Weights of a small class-conditioned image diffusion model.
Training: muon at rate 0.0074, 9200 steps, batches of 256.
Rows from block 13, named by matrix and row number. Each number is 500 + 25 x the weight over its row's rms, rounded and kept within 0 to 999. All counts start at 0. Numbers have three digits each. After the name is the row's rms in percent of the matrix's.
# short0: shortcut pointwise conv (model.decb.1.0.short.0.weight, 128x256x1x1, standardized in use), inputs 128-191
short0.0 091:458534514458544440484505511478466484483481541485530503441530537459429466543509461470508494479526527544472443516532496507505511487514512520526484516484538456517515457494501487502413468480506530
short0.1 134:493523513509559491497529483503527461487459466500504490516483477498494508461474451482492470473448444500500513469471510525499527476498504497462515473485454504525471516495511540481492569457485499
short0.2 053:496495481530473509500457491494531498501499487460487515530469470481531521502510506497490517497508468500494498484512470456543484501511498478495446497499501511512498490503521486512517512509534500
short0.3 105:510518505461457451458490466530531548522445524509484528488497551485500505492538539473523467458518524513494459479560558518503510542481516498493540459483511464475471520552477460504455516474498510
short0.4 090:511494448483539474532460563493499533484469520522485475481450527473499505514566522441495455498491484500525495470476510476503459507513511519489514558501508449484558465441459484537461515528506508
short0.5 130:455470505509533490472448469533467477540502505581519493501478496551520478496546495482501497514524510497470544524476464481536464495487510509490474516487541436442496499575489484523446516459501483
short0.6 093:460498460433542479483478470514538504525482513478482498509526488436520492437540507509501481493482490452495492556547538539530507497459500477498498502440537452503502507549545524487505544472490501
short0.7 073:476468520509464526514473476488540532532460492499509501480492526474476455529545522491481481484531533471518496538545542529464515495516528484528535462490502520468512516524485537487464519513535455
short0.8 127:497473520456513487442469501470449540578584506498499486514485544501509485483521513570469473511485509478484508481543511533498497506499521476516520481537505488529540521503488484573501484520508466
short0.9 086:504513485466521512522504485500492465520500490434479543514473549458519528498503483523457500504529464507467449444535462456487465495507502490528454466494438552506489516475521530490509514485520514
short0.10 102:476522497503512459516501505520533525492488504510444515485497530535508477480545474457476494485541489538519527494532505477495460499484563500487530484528500483543507517461533507502513552514485505
short0.11 082:494498524478520484465468500500491492486424532525498482523456502514503496498542445443455458468509500520458456505508514534504490442472516482465423429482534515535499463440474539519429513484506503
short0.12 121:480516509498468528543515480577511446467545545482468548498500509513546565523536503529537501448507487522550543501517521526520467513502529451482514513497479497531476490476514515477512490431502475
short0.13 112:492497472494466553490523499447465498486494521401512526460534501464460516528421516524496547525493529522512521487541477446481469525518538514488486464495454570531529537474521517541473511484498478
short0.14 105:504500500507422539521489547492478506491521487549439461486458456522476508469460550492473491449489475510504445492436490500497474511531469513532475494485536535483486492535512500546500520512469516
short0.15 074:515509458495480500491399454482526513514472503462491475540451501445541545480529461492491506532503456486476508502542479435557459486521560486467443502517507507541496469516487509520516526498534485
short0.16 096:496482480481538517506459490479458474485530477515536529505506494504482515563528573486515514510583486513472519481528505443474494517500526501499475508486496522533526494500510492516467504536495498
short0.17 114:531489512528470516531537479500483465516495565479477523471496478470495489448523483499492479486485519526499531500434451525500529503484460514493503517495502538504441500415542515513496514492520486
short0.18 123:456462455524564509496507518523466547526582493507526536496477510508490508520443488539510515475533471448528460558499459493511515484518484512480514498493486459496544490523506488489438493469510555
short0.19 113:443473481454500522489516475526511479455423479463470535521491506521519495517517535416438456482502544461502475552515527537531570504510499505497556505522519536521481494523481547498470518490515489
short0.20 092:503504522499567542517486458515502518457470468522530471462481534518493506529511485523511484514542521485470519536518487518477500498510497525455513490543494526456532503466464519466501531480534515
short0.21 090:469473492507590539532523493519453519527473490539526505444537531506473505550532489477458476494499481484491450527583490548529506466481461460492490480480459550465482483502438545485440506476486483
short0.22 051:505498511501503495498507493509495500500498512500500497503498503503493488498514500507497500499497500509515488495497508500498502494497506507514503502500502503500499504501497499495492492499494516
short0.23 092:542515504504475466493540534490476552536532512502494519492521471500514488532520512489544488550523528504510516584440475471493470511469520524479512506484532465552533508475492414479496465527431541
short0.24 101:468511528522522481493485535505503503480522520528490502534514461538491477477542472520493504511525477523539460532458471527509432503511447519495472535480504506497538478437507523524523556491495531
short0.25 081:503481494499527526483483561512466497507506532502494558536545548543497511481491522527512501515531496494505473507469474484482447498480475468480513465488507508468458462494502525489497490487451483
short0.26 108:450470493506513488516471507521472509466451534520483506513500579469519490540507506473491516491471499481549476510548480486481476493481511490499518527486467538484518463514511568432500492431535508
short0.27 134:498519498455487511476503473526460535477504490501479530485478528522518483485511471528516502549507530517506466493536510469506511519481487536509495462477519470472463500521490519467479501525496480
short0.28 101:477499519508510502493507522521519521533516486491522542503538512514490480495539469473509454489485548432488493498541526546529503473503475532525505489542512467458476485478479538529484471526519483
short0.29 093:511539519491455513519501491502481504520559525465521439413526442470447473485529428535471508457480527474523523515507543518519500484498526510514503531525504482474515533513488463524509520543523530
short0.30 109:515462515514567512508469468470489527499487531514489511523513502533491533498485513478502499510496514480506513553453481529475489518511487558502531523481534497497490515481481508481528460497450527
short0.31 095:476514490482556516522512488517458524479498483531504540545537469510499492557554556477538488506528489440524512513524478525498498445511468523437496515494511463485491493508458485491470506521501545
short0.32 129:491473451482519525532482485519480507507506507469451502527464486544478519478450497502507496497474462483501542510526466514482488488579466475485491510512516490495554526596508480541452564451491476
short0.33 089:498513463506414487506455485444567488518550509467517521549520480499497471449497456524480524511474505462538499435458504470515530490513477521542490511519544494503513473505469486530497569483555494
short0.34 116:504523539513424486509488495497511502552512494518491488521520494499509455455493494475521498521548469482514464534500452475464520490502535477513459511498498486536517485501523485514493495517509488
short0.35 094:473482524501472437478478443486428491516476479474543460507461516523505519441480514548509497445493491501464474484530499457501522533464458498511469517509546504491475509475459577495508488500518518
short0.36 111:495499520547539528497464455507468446551513497425506441509454489495500502497431532491497519472509486567466503487438455506514456516533508491493468475554506467478493504492465515513505516496493516
short0.37 122:506486539457521493525464486477497514502528506535459491506514499510512490464542498452506511476509487463505495553503484507494476519504546520487487537476547467532479497573456446517481458529481507
short0.38 123:512505487529526514469451526475476498475540498506515470513461480524499468488494473467482467504506479500514502476514511448460472510501529557528520497498523506491505423455479532521522464549522495
short0.39 078:491488477516477518500504484526567534493468470506485510470489515465511457483490483523489475469494497455509476509484526520542524504470477498490485504474532494524489498519451503517470528544512522
short0.40 079:499506543489536496500525506518477493536465497530478511516560521539530531505500536525513494493518482510455503528480496472502504475540471457506484518485516493518506480451473486491487475501502507
short0.41 104:497518519516545533508501503498501498493461546530444407477506516497513521514480513503528499521493479496496559525500511512481512465526516474480520564499477504507448464465513478446499470495466481
short0.42 108:477451498470508459503507458509458455496472466466516473450465509492492475505521501526482483458530489502558500515519490488448502559540453526494473545520490466463516491468507529501511559524446507
short0.43 124:507534530485542515504532486539452516534441481469546469511498515483508486516435496530533535512517478498479462517493539473463476502545516493535508485493487533488545480487470486514444525490539505
short0.44 097:494490532496509517461432466472485493538437453513502446532456552493455501549526506440501476529478496449504501485546512515492499504520565490505501495502456482459560488521502511530496517516529466
short0.45 055:508512500493485494522530493503507478499500505488522519478509465490509478492520491506492522494509494509506477472512521503512487506495496509506512482510487498517517507509500505500491514499505507
short0.46 111:489533511492441454501510500443480513460508507517535504493493474519468497545529483507500547525537518497506468466522504472456534475538471518526501507499502473514474501530501493514536454458473508
short0.47 107:531477509502502496503503537502526538472488502483511487447457524479506517563479534513474482490449531517521499540521508497523486481510552480488543503507432540513507498437519517517497500524488459
short0.48 111:484494502474504471538500540502546454493492498486505537476481507471526514519507464532481494535467470524484517479521477459494494479540426535559488498489525478518546469479524513493500529507465479
short0.49 051:495499499515502505496498503503509501499493470508492507510501508513509510492485511500516501510513492499485501481490500496486494501506498484495505497503499507514492500491502505492521499502502486
short0.50 089:502533512452491476498559537509551492502534498523522496474451512504491481478515492501511507418471515522497467516446538536423538497470423478519508495522461520508484530493525519449501502514452503
short0.51 092:453492483521585470490530498452508489488492494499545503528495520546494481500443486539492516448449541520486531499543477525438522495490534496519486460524464508479514503478466525497488411458526472
short0.52 104:493508482508487513508521521501491518511548476539495481526467541533549524504469495502468463502456493515475489490511453510430521485506465525502521468495468503462518520519516497468507516537470486
short0.53 087:526525487490537514520517532480498490531505497471523546454517551483524503520514537540503510524485522513518449446476487486510512493538499519495501513486450525553535498533520513503479506473507532
short0.54 089:488483503520477545464523502495493450505519472503467524537506520533536529514466536505513539515483443513494511497462460442435502545535478473470495524538442517493495442475479504482501447532476470
short0.55 088:486455487468513492538526480512493464512546454479509533504502492544501485547514483520529469464467499504552496495531481452448505539483493536474530527532505493497550522516421480478525486501477462
short0.56 115:466464531551501503488516484499493502520474521553461453523502526526456510519518491481522467483453480508509506455441525524504516463469487511493554495514459496456501495531555504483503484481499483
short0.57 083:447457527516456471544548466487514498505538480420502490493505476519521484466465522482516555477496531516496489418537487483497498529532478528495511480565500459498501508559480507522524515480526486
short0.58 095:463476512464552507521507484459502497525450462483509487506489523495506483520483523484537515472484498495495546535541513493421548515478508482513496457514465542507529534507508481506500470518477461
short0.59 116:477487525497511514512501472510467504549463524487507463507479519503508468493473514501504475505546509498496471485546515463449473545471525553496485475481462541485488501512488509467479528459465483
short0.60 107:515503536506489526522537522516477497560498491515520495484500512515466487520495506478501520519509482506471537531556514520457476499470484495506490526513445543556539530507518462508513493514474529
short0.61 089:506438473526489488518510496493498458431503492491499513535440463473523523470490475469494541469480484500497445453478492520531546480494514515494516509509524530534475475472507513479499505522510547
short0.62 081:519477531540488496521505492471528498489480448512462518523516487567511511448496532478559499481478517519475507464471518501487535519551494505480533498526488522502501531510486476480553504503513512
short0.63 106:511455481505462529505503485479529476497516476528560506469517515518480468537553533531462493469477499514533460467554498490496478501502517482492515499503512508480490516534505518477481488495483492
short0.64 114:545507526539544503511512509478497534519524495508525507482455499501484484512496519484483444505452522466513544494520520501540510462513527505553493479500489469486481522427540504520527497524497519
short0.65 103:506537507473439518483505481509546439499512506480499461469502493484494472447508485534509454512525517536523510467494560475494499501494488499510487487515516509469520536485499427505489499494535513
short0.66 097:496492525491524491493503476522549476507494466490498496515499483514508466495517458479477489483475479535498492502507494531525531548460487459490534490484481488527431519532546550513528523464502478
short0.67 117:488491538517507512477454530529441484488479542465461463509509542508531499500522510488505489519504511513462510489492496522520476514483444481531463473517491494486494467406535526488518479504486479
short0.68 102:512508536490548513485511514488508519519478488539507494414515470551511474500541470521537460462529466471524522549494538474490539534452462544514536513463482506518497518460477463518504539531493501
short0.69 089:506500469550505516509386523490443478488487535539511484519457539499518522527529467485481495510524446503474521519515512469528473497452515481498450495494529515490511478451482503522468512487513522
short0.70 101:514487473464492514489462475527499517506495564495487481470499472504510489522527445558501448476519458477541560501503530482508471483499496504502443535457497512515487452459507479519459508531500519
short0.71 088:489478494495527479496517476505522479483467452453484499493530504513510516578434477534503510482458513457536516495502474472426514502532468509502491520531458460497535501523477491525511495485499464
short0.72 053:483503501511490514493491507508518483503497495501491503479496493499498481503510497495498480501500503495502502511488511527508516494509503490487508489494504512498500508491496488504507501501504494
short0.73 123:491456519516529512561491498473552515473490508508497501502495480487477451495495453485453483491550548522474467477482516514506488521462509497475492463489528464479484547521499526486477484535486539
short0.74 119:518513532497500466507535598536464514519468450485500472456476504480493496497503500489513478499521505461555475526516502474471488483493494502499567495495465485505550495453472465494496547519548480
short0.75 106:531523510529490497478457486449446489548509546508510482501537529487498460507500507493493494567500503480509450506521454505503505466489544503521465482504481502484544445530500489490438485498527513
short0.76 114:518490479558478497539502528498489506514564509455478519470413519462467478488493529481510571513457478488481495512482514485512461495462491501491472449525546474473520483464478480499500436495540494
short0.77 123:513478526526549510502477479514482511476460510544495496547495528507493496472479493445515464438495492447488503556503508507492494477529487463470487483465523483534495508492487539479492488498521488
short0.78 080:551551485503512555498460501484449512549508550540522499497470440435464450515541475494446458509533510509513479520485519537508464469468490529535467496419539500514512497450471461521455502521510523
short0.79 096:505502491449510487503483519529470472502523483483503490412477452484460451510517474520458459527479444580507481525471520527505482463463515503537558467470470494491472503481519476511491497506521496
short0.80 089:485504490525491533535541491502498493527512453488482525470475476483508478525493494506516487510465513523515514497504439499530477531580516529504520500546549563528509534539491467488541517522519488
short0.81 089:508508506520501532487505446472529558468506511519459423543496453494528515480489437467508538459469496476485476459508507504505484493451557453467518470503513489521517519567477483503533519496522496
short0.82 109:491530527520555509539473487507438505514518483529501486495512526517532469502450469500492502487537476517467514502512487442434499526521492470460462520514492501502515499460516507496487473466500525
short0.83 100:500502495506512505548488489450522526523497468485492493505508515487460532496466489492555525546456473476496520494518488528492503509540495555494484512491454485502588529469549498472488498543488477
short0.84 094:523489468505478523461473502465475536476475488478462447511472473535511507490499500496477537513495490495497527458513469395533424494442494464493466528456485487504471454540485488496549499487489463
short0.85 065:522517520532494518504512523480513500512483502491500513490497497522486468531495487522522491537546531506541516541466504528490516507544485515510503486460491521497513522463545465480488485527496499
short0.86 101:504501529488504535461486464489527515544481490542521484495490514484485532510499455488570493490538459493459506523466431465496420502521508486485455460492449470514518498447526494523480457505503464
short0.87 106:491463506474476519500504482484530539487468482462528474510493510538498495483446502528496528532504525483474490509514491486482498502457518505485545548499483482482453511525469528503483562500431454
short0.88 112:447481476522590492505490514509500504481498469482518513459476489474528525507501459522490489540488547465464536522540481490528525498481473495463500484521527479475509516497421571488456481499461515
short0.89 103:509516507459498440480524503509504532532532493416486563486504506470521509473544529492500524493576483476532480466459512508528475519524380540515494479488464419514530440562486519496535540511507518
short0.90 077:484493490548546512493509515521491517516491473568490571575539506535522509488480571495543507552519461490473497482446455479468485504470471488459472422465513523500481488447509498458508476474472509
short0.91 095:470445531508530456528501457442498504501473505545503496482509503559487490499508484513487509483511509488442536505532531526433503526476499488482512498477500511478475540602469509514498513468478516
short0.92 098:508504518504516560514549506471495472491565484526482481488509418533491475470518499488442517494469493564475484435467528496538476545517497460456516443505475504525546509537536486516488468484507524
short0.93 102:510540519497513506511510533534449489484554503501501519494477488555494494489474495511499501504558499518481489530529464521492518518526471505478493539504515536510487466436515538491469505498467491
short0.94 127:498477484517487498452483512514491560462502508507482468492497515476484527507486533472480457504540480487524535483514555535507503535472487540491562533505490478474484481527507487547519506482500461
short0.95 058:511504510489503518491478514511503515502506484488478516528497509505510492512514489512525491521515514494499523492495490478517507492488512512479527483505507486507499512512489488505524521502516486
short0.96 104:492491509459479472485501470481452488495543519506540495506517481485479525518514471567524487495517505395518561527498514469485516458516544558532511515495514491497493495494491433495546525517483479
short0.97 105:493464524487490470428539472494486445553515498531463458508526476500497495527517502503539490483457523513489491463494552523509505507516536513484539503473484469533526534517506464512515536510494459
short0.98 094:464541532511437508482501500506517531530504540515511474480580469505509502421510527510529486500520498504539524463481502531450518481524483527524519514495473498490460514528543452483506520487482464
short0.99 129:481485515477528484461436505551469521581506504438467501463480483502474506534459512481519472472493504505462471530538482480509512506500484544533529513507458490443488524511502464565497567476480490
short0.100 095:514511511499524504490519517486512497539476494479502482487512464502490479474491505533494514502518502481462482507433496463471512455509475474543504504469502475468506515450556481523470534560519497
short0.101 089:533472451551464558539485520573521515522511519493496544498507447456464500490457476478501509501537513492510542540487493457525528439520560536513472518490508484523511495518520460480479485494546486
short0.102 078:532520519510562497514528482486457497478524463546536499474533521530506523531529547510479519500522486497494496476572469500491508518537536476475495482499504488498482465462448499491457467456468496
short0.103 104:478479469484556472512516480499501478531488524443471513467460521459464507483489506494502502504502485492546567519526481505489487531486493525526503486503486524507546520491488488513491482446507501
short0.104 094:560498499518449479520481519478511483540523526489544521465510412461470468477540498493518532459519533506516517472528496514516500532528483510522476529506467461533532509502541496513493535537514520
short0.105 087:517523473520453516551521493472571469509539538451526479513543431473522512457510466517499545512490505495524502469487537515539503481492518522530511462497516483521513558578516473522483525493528484
short0.106 114:535507472474552492511526491509496481471495476514499474476513496492514523542484500447516523473540517541524527488521524510518499486531479450521499517495500511516546542507471459479524511581490486
short0.107 101:476492518530490550509471462448488466503530457504535464487492474535502456525462466508474471466501510568498509498516448470461466507572502546509479536525491557435505510496511526541470525485498475
short0.108 095:500493513495522534498495463534516471527498503497576504472529515471516502476481482539494479477474506525499492505500518572538547487549500502535526522513479544496451491515544508498467484483499490
short0.109 088:461474524495471523500524502530442462490543504495518481488481490499437496523511503506478477507447474513517499510500457498489531489545454538519528524502471549465471541455485537481494449545542496
short0.110 115:479498496506515518474497508511502468513509531470516537459496458543451482482502491497472497528512521550551496526525467508504480488543485553517483503538452601419509479511530545532503573493494509
short0.111 053:482472502507479509507496490494531496490487487489494483487482479465493486491506485497489488487495507487494506520493523508502518495508505495502507510483500516498501518523487499494501496516517493
short0.112 092:482472492508518447474502495505469482512491404477489525510521482507536536516494576471518511477564457452489498503527498464457510536507473486480504479499487463514508452519489554517526501517520499
short0.113 097:470453495487473473478494480527534483491527531472475495481500476540527494420451459483548493474460541520519457503449513510492487516482497538502484490521556520506451506495494476524485531510506494
short0.114 103:495541469540503556518520489495523533523477511512510472493546505495499509494502428522554511494462470437502518450453488519479519463520533498486487488462511488464503490533488472460472428518516492
short0.115 075:507528495489506463559526427516521440516509502447521505476524447472523484508559464521480554475481498556519462467564553491567491521490469500514483521491501483540496513531526557539486570476547511
short0.116 112:462508473497529495459471481518502503504495499502537513510538532509483477497432531515463526465494484483508516507521443491457474452518494506571493514487508560512482515537523491516503440493506532
short0.117 114:508491546544561467486494478476510512498485518534510461471491489532512515501495498446493511518515484460516492518504510502503531498516542499498503496480479507526504481543510529510540497542533508
short0.118 107:466482499512566525489461537494501505489495501532523495522517467516492495485488455547543460474489498463505547549483483488447507513504511527499496521475493488469481494470491465535552467511487452
short0.119 113:504510501533551502505498478552507490519498532476445497510481512524498504535512513545482475535522510492507515544515416443504474472472541530504506492510469543506529526519535526464539539527546453
short0.120 075:494485507512462488497481513510520475485488507498485514453502475466481473462496527488529492482518504504508496507485548523514509514543500520511494489504529507491514519504510492511486521510483486
short0.121 103:495502466473497486486449453489530505497496478504478499569489490517528512511526480521570484493487492487511512507528506482509484545501495482464481513540491447464519494580520504502522569467480429
short0.122 092:499481535549505485499504505540532545506464442532454480507476451514555507483522476494488509490525496489471475511490521500514525485477496465448515521484471421510532509495531483491547512518487480
short0.123 108:490514528503537471518504483492471494524532449454507482544497455497504463472449500522500535484515505520536472564464421421528477476482457434492461493503463498502499522472528532488518545542467495
short0.124 084:471447499533536556506511498507527558511511453503490522488498499499507513489488516465508516499512504533496519450549512492462488521530513511477567557510466492442467490554483505520544565471461484
short0.125 088:560565479497507487516528523471415542508510478495501456473495544505468505533522519494503489523485497478556545492475504498454503504542505510522544590519490479514529502455528517526506478521445506
short0.126 110:525500463529485496471510470477512524505453475528465450507471516493479504497495526514538524502514527558482483516517491490499483503424558432492463501478489490538511485468524494476477520523500505
short0.127 105:491511510484521480459493488437487502497450461458531505527502537452497494535503509522548499483529514534480471479544509465486535542450567488486475508515499462524499487497446550500476397462459509