{"model": "class-conditioned image diffusion model", "dataset": "microscope photos of single blood and bone marrow cells", "train_examples": 97085, "image_size": 64, "horizontal_flip": true, "conditioning": "class", "arch": "unet", "objective": "v", "cond_dim": 192, "targets": ["cell type"], "num_classes": 17, "cond_dropout": 0.1, "norm": "groupnorm", "activation": "leaky_relu", "weight_standardization": true, "pixel_unshuffle": 2, "widths": [64, 128, 128, 128], "blocks_per_level": 2, "scale_shift_norm": false, "attention": true, "upsampling": "pixel_shuffle", "init": "kaiming_normal", "residual_init": "none", "optimizer": "muon", "muon_scale": "match_rms_adamw", "lr": 0.0074, "momentum": 0.95, "nesterov": true, "orthogonalizer": "newton_schulz_5", "adamw_lr_other_params": 0.0014, "grad_clip": 5.0, "steps": 9200, "batch_size": 256, "epochs": 24.3, "lr_schedule": "cosine", "final_lr_fraction": 0.01, "warmup_steps": 270, "weight_decay": 0.1, "adamw_weight_decay_other_params": 0.01}
Rows from block 5 of a small class-conditioned image diffusion model, named by matrix and row number. Rows with one number belong to one channel. Each number is 128 + 24 x the weight over its row's rms, rounded and kept within 0 to 255. All counts start at 0. Numbers have three digits each.
After each channel's rows are labels from the 100 images, of 14848 (inputs lightly noised), where the channel reaches its highest value: "strongest on" is what is common among them. Only what is clearly more common there than usual is listed. The data: microscope photos of single blood and bone marrow cells. In brackets: how many of the 100.
# convs0: first 3x3 conv (model.enc.2.1.convs.0.weight, 128x128x3x3, standardized in use, each kernel summed), inputs 0-127
# convs1: second 3x3 conv (model.enc.2.1.convs.1.weight, 128x128x3x3, standardized in use, transposed, each kernel summed), outputs 0-127

convs0.53:092131155113147126146121148159120123133136083108122100093055106097102136098099132102139118098125132191151169099113167123162123126157162150149116162128149114098154125144133120133126158161180163137158119134104124082176126128137120130128166166131128130131149134131118093113139137134133127117127098128110084163126143119123125127085119123113109140142154075115103143132115122114080118135192
convs1.53:150109125139110105116149130134144124146193160179109145157145117099148142113154142092108146148136117117111096132136062097123123124114108120133074125125111128110128138121133100121156108087153116124097099159130180171113115100107122135143078140123155152124097120130140194158166086165124114133129131134117149173127131151161130170113128141143133154136117119138121139116068116097155085135112
strongest on: cell type: segmented neutrophil (58); smear: peripheral blood (51)

convs0.20:123143189105100136147155126163129127155102152133140146105113166078090143119132120085135134095148142149163132115133194096120144106121165156135160112127122130135129135136185159129119147125132148117115127123181126123128147141099096098082146135132121164131130100117080128146107095134142141155136104101102137153110074162119099088097110138126086093123138146155123121168144128100125135098093
convs1.20:128089157108166135125110138116122112132146086094143119124138096151138120112098172128131134130141120131134136102111088097178136113057128179115112124106136100114167137108102124138144078136150077150115101118120144136119088104135115128146109127128139146163109158144097095134109141080117096125116092081120116122093092067155129126146120165162129135159123142138142138134140127077100119127173
strongest on: cell type: erythroblast (51); cell type: lymphocyte (37)

convs0.15:136139121145137156093135166148128104129197111077121116128133106147132111139169099144120112132122167106175124105077183154143103127132115110130157149161193130134111143131143143152091102143093143123089152111148156120133099146130155149097144094130120080124102130151139104112116083136113130143141133100145105115132100158113107109103087119085142100127103157167132161133159136126125119110158
convs1.15:116125143121135096108130111130140115113110069102121134098124120106118154109117123152152125133145141113107141151115122109085120101121087113090097106178086154111138151131090130120162147131131109122123093118121126136118165115148156169138110189120141116111124101114153190116166124120164140130127153151120080143140147142129130127112186157118167139123150112116151090121121166107065110187107
strongest on: cell type: promyelocyte (30)

convs0.62:113088129112135124126169116103119119111176091136130121135127060120128136149132109089118159131114117113131127136145120112154152082092138175192115115110116111103155091105105136134126114140150130136147109159124130159156127129124126154151137132168106174157142166135130100145148106090116161115162110118143136146133122124118198149115117129141121158098155067109101138117134119126106079091174
convs1.62:134160107126114070151126114129159121159131112145117153117098112123103168123138122163121123126156119132141130100154093107111110174141133097090131149164099113110137164101168150108107101098089105125118123144134152119090149149118086137117055123095132118121098118086103170147119125132127093153117122140068105175112144139155129134127108155138145134168124128110150124126082110172146134169113
strongest on: cell type: segmented neutrophil (42)

convs0.122:107095133106111141136137139127129116098211102118147132136138144100120112138133187104124123174129134128139134144126138117136126118099165155148120135111094127109166107164163123113154096123130093126106114152137095154115121144073149154125137117095138125127124149143134120137099136119126082122138113105105142114134082124118159126142141128129117219114124104133097110117106128147141100121224
convs1.122:106136115127093141123100128129109118135151167095160156125101176150140096108144050128123151092138145129162122154115180163109157135133114110099147135141098148144055130116113139117150125107133104139142125138106114163135134155137122151176131131162105130118153113139065108133107103149106115118124140129151114070156119130090101118108123147085127085117104124127103131076126137113126136102098
strongest on: cell type: lymphocyte (41); cell type: erythroblast (34)

convs0.94:158160097148114118112143138106117156119064139160125121133134116154158149098124156136124141142108135145121125125132121129128148129121094162188144086116171178157099151113110129105114114075118171107174119134120124145122105117167136118121080133143118176129127071133138130128184119130149146165099137104126118132123153144138125128133111120111161078143126131094102099138125087059145119137113
convs1.94:132081104104117145119104080120110114133131096131142117121168128110088104130117093154135120113078131133139108153159160127114124135133098132088132138103151128149118071158115100109117127155093131142085142117119164127132127112078109119139174119149138082084126153121095080141107122127070149091140137145142113104107189113106125110083143131086153081101134116134133140120110103129103114126147
strongest on: cell type: artefact (30)

convs0.2:128149082129122129135134126150129120100159120089131117149093112134109132089139087141139088142141144158149148140104154177101075109182139070084136143137154158093150069110122128131125096092134142144106128139161102136109147118161117160145132153154139128128132114109098124123077124125150158149130125135187129118125154114146140084142176156153134098099130152149128137166126122108108117094108
convs1.2:108127078099143128104116112103081141082119119111109160126159163154121137170106130102135134130119156050115134117100106143157179188088101143132112129135125127128107124126137121106115148133129083099097144115125120148139143146093161110149118112136160132156102135145131149093186140141141120107153121163142175105159115157106140180127121146161138128111124172130134122113136159116146098144157
strongest on: cell type: lymphocyte (38)

convs0.51:108106118138138141110105149151123126126142135117130145124086128085082090121121117075104121131127141127143127125117117106117138153095156122153131143117096164124157155142144108106170119132144170126111091136135128177119109120155131086184138118060125138143150192138105124148146132105100200136124108106149161142138100137137180114103139118141117170140137101128100124138136136094119080107169
convs1.51:135121101082105132129155097155147166122166108152086101141139089131142186140141173132163131100105144136131146112136095139121152135158157113133121148186137148133133133089113130143121126114161124150133163132123105104090122134119141177136115108142126130138143101104129148145123094134133141107112130093082120160128091126140140181169097117161149115159103202085149150098119105139148123151137
strongest on: cell type: segmented neutrophil (79); smear: peripheral blood (69)

convs0.56:078118152116168115133145137131145084169071079127141143138131126159094154127150184091132143134161128173156114117117115090135117144128143119136136112122062105126100159112134136161126142151114112129087100124124135103156160144124122125116130149114124139136120120140113132136157155111160121121156084135111157108118106138101154138171122144170137106135147043124115117119094119166126101165112
convs1.56:166134138115098100141125144108122161129123150128120130139110073109131151127127182165136121160121120118118113133125086103141083126121109155157121154193165148118137126143127161180146148173138135125136115137162123109115085133134128122092128105159126150129165097111185151169102109147150132139122129132093136170115126106145181116151118139156119175155129124119135143140173147107165130074153
strongest on: cell type: segmented neutrophil (71); smear: peripheral blood (64)

convs0.30:149149112139131127130150131156078108133092100111125115130103091115102108129125216108103149082153123141112141149130178167117096156178155129143148123164132129105149117101120160130128149111118128086088160110126133125163140168136122127155114137110106129165094122111118118126104084133090127159135135106172101108121163094096135105158133170117103150140139085124120153148118113143113116158144
convs1.30:087135062104135104151086138129152143123177137146140119118117130103181137128131101088147129161126147131151176117106111105117157104117163147116101160115108120117111130127093129108136080128088130151138140125151120119143161098109138135160069151117116127112192135134169164094138160142125127121131091143124127116142138188095099147091121105125109109116136164154097095132132158107141124114118
strongest on: cell type: myeloblast (27)

convs0.75:117124093141114142142123137192139115108118147121128164153112103151115086138133157124130120111123125142117108132163106141151151128119120165175108146115110130093154159105098127123127124074098156154148130136104140163169118090118131112101149146159143161122129128159147144132143105096085111093138146135150140144141109057152097135152109104109107043140115087152174136144121147152124124106114
convs1.75:089150180139135101126135108122146139141099089124140130158113139097092136148110151154129161133159148153114152107125118116071080154118115084113173123108127138114124105112160124130110117153153075154118103114147145155074138127142153137097107139082138130121092091135144120144130129190119118117098113141126112129149138178109153125150142122178182151113151144194129135128137136142142117120142
strongest on: cell type: segmented neutrophil (41)

convs0.66:182060162108140151149135112097131143107181153117123133115133122146118106178145166188147157140139129121173134131137162125135128143106157141127112109108136139121119129119118150130158101113126109112112118133127117116123106137105142129137101110104119082139125117132107145138068111148180108127083133100131151125123100113090113170111177168142131164131107101117105106088124124172158133078107
convs1.66:065159160117085146138086151164129148137124113141161148153108131086132110134147094092110133131158122142130120113095146143110168138110098131081144122140114123136129156112141113110120118133090132145155095154104083114144146102151144140078129135143128165080135140109139126118161173132071188155147139113141142069143116156129121100114118123081139143119138136139103104117178135120102125140120
strongest on: cell type: erythroblast (45); cell type: lymphocyte (38)

convs0.126:099115083150092122154129114112139138129193110115136098122151100143153092129108143113117134032132142149139126152135091147138105146179099125067125161145147136160105097131102121120111125156138101141123124144121132135126125154124180147129111121148165152079123109147178134097141125131146150103108136145143093117141155161103129100136111110142153095128117167155154119136152129086113116110136
convs1.126:123139101157144099117120131139147136122102103184132131145117109106139142124069147146118143160105140162125124112119129130094151123084146103129129129139125158159147120125120151126134108104138089116121173131185131133162138107132107101124156148110153122110107138126122108147092138120135106087149189131110120145115117095136137148137128091124047161109100158225143129115137086142146116118120
strongest on: smear: peripheral blood (50)

convs0.48:101114137118132116118110126124120122145154148125126149121137141136118124123132203141135142150129110106124095103109118097133124111103103136195094113151105122117109180117125106143126138131118168118129150107128128118122145123090101094106134134103112110134125124117076118149114103111128100118133100111103125125115081114133166148168139115146139203157157120124168150200114127154138141137219
convs1.48:132090092094143139099137143082131111095134108118137103127110131142112134153143166125129066120101137116128094118106159108161119113129132140073136102122082129154135077116121116091161107111124123162126096146108123136110101150135119142102135117141142111086113124126086077152155116084128106093080115123136141151116144062113172133170152124102118127156099108135079138133129143133102126136167
strongest on: smear: peripheral blood (85)

convs0.18:180126098121128143110157141120110153128096153143139144100128074122092075147116159131141131128154158123142133084153122138108109150148167102099105147131134071066124137101104125101101182121092109123103138143130149167149141132117122081106102155101120135151140111120149140129169128151167170141130089153148157112147129091131128134154165136093110120120114138151129138111166125161135122088105
convs1.18:086106101120125095106096104124131117116122154147092136121097108116124138110126121140142117139157148137083122128109091126172126136142102068136145125103100153170101101143136152108103106140130089123124159108087128109115118149167151158153107176148122133161180142126154113136180164140142114167145099118090076131135112098147117130103100134157106128120139136155182110132085110084104122127141
strongest on: cell type: artefact (51)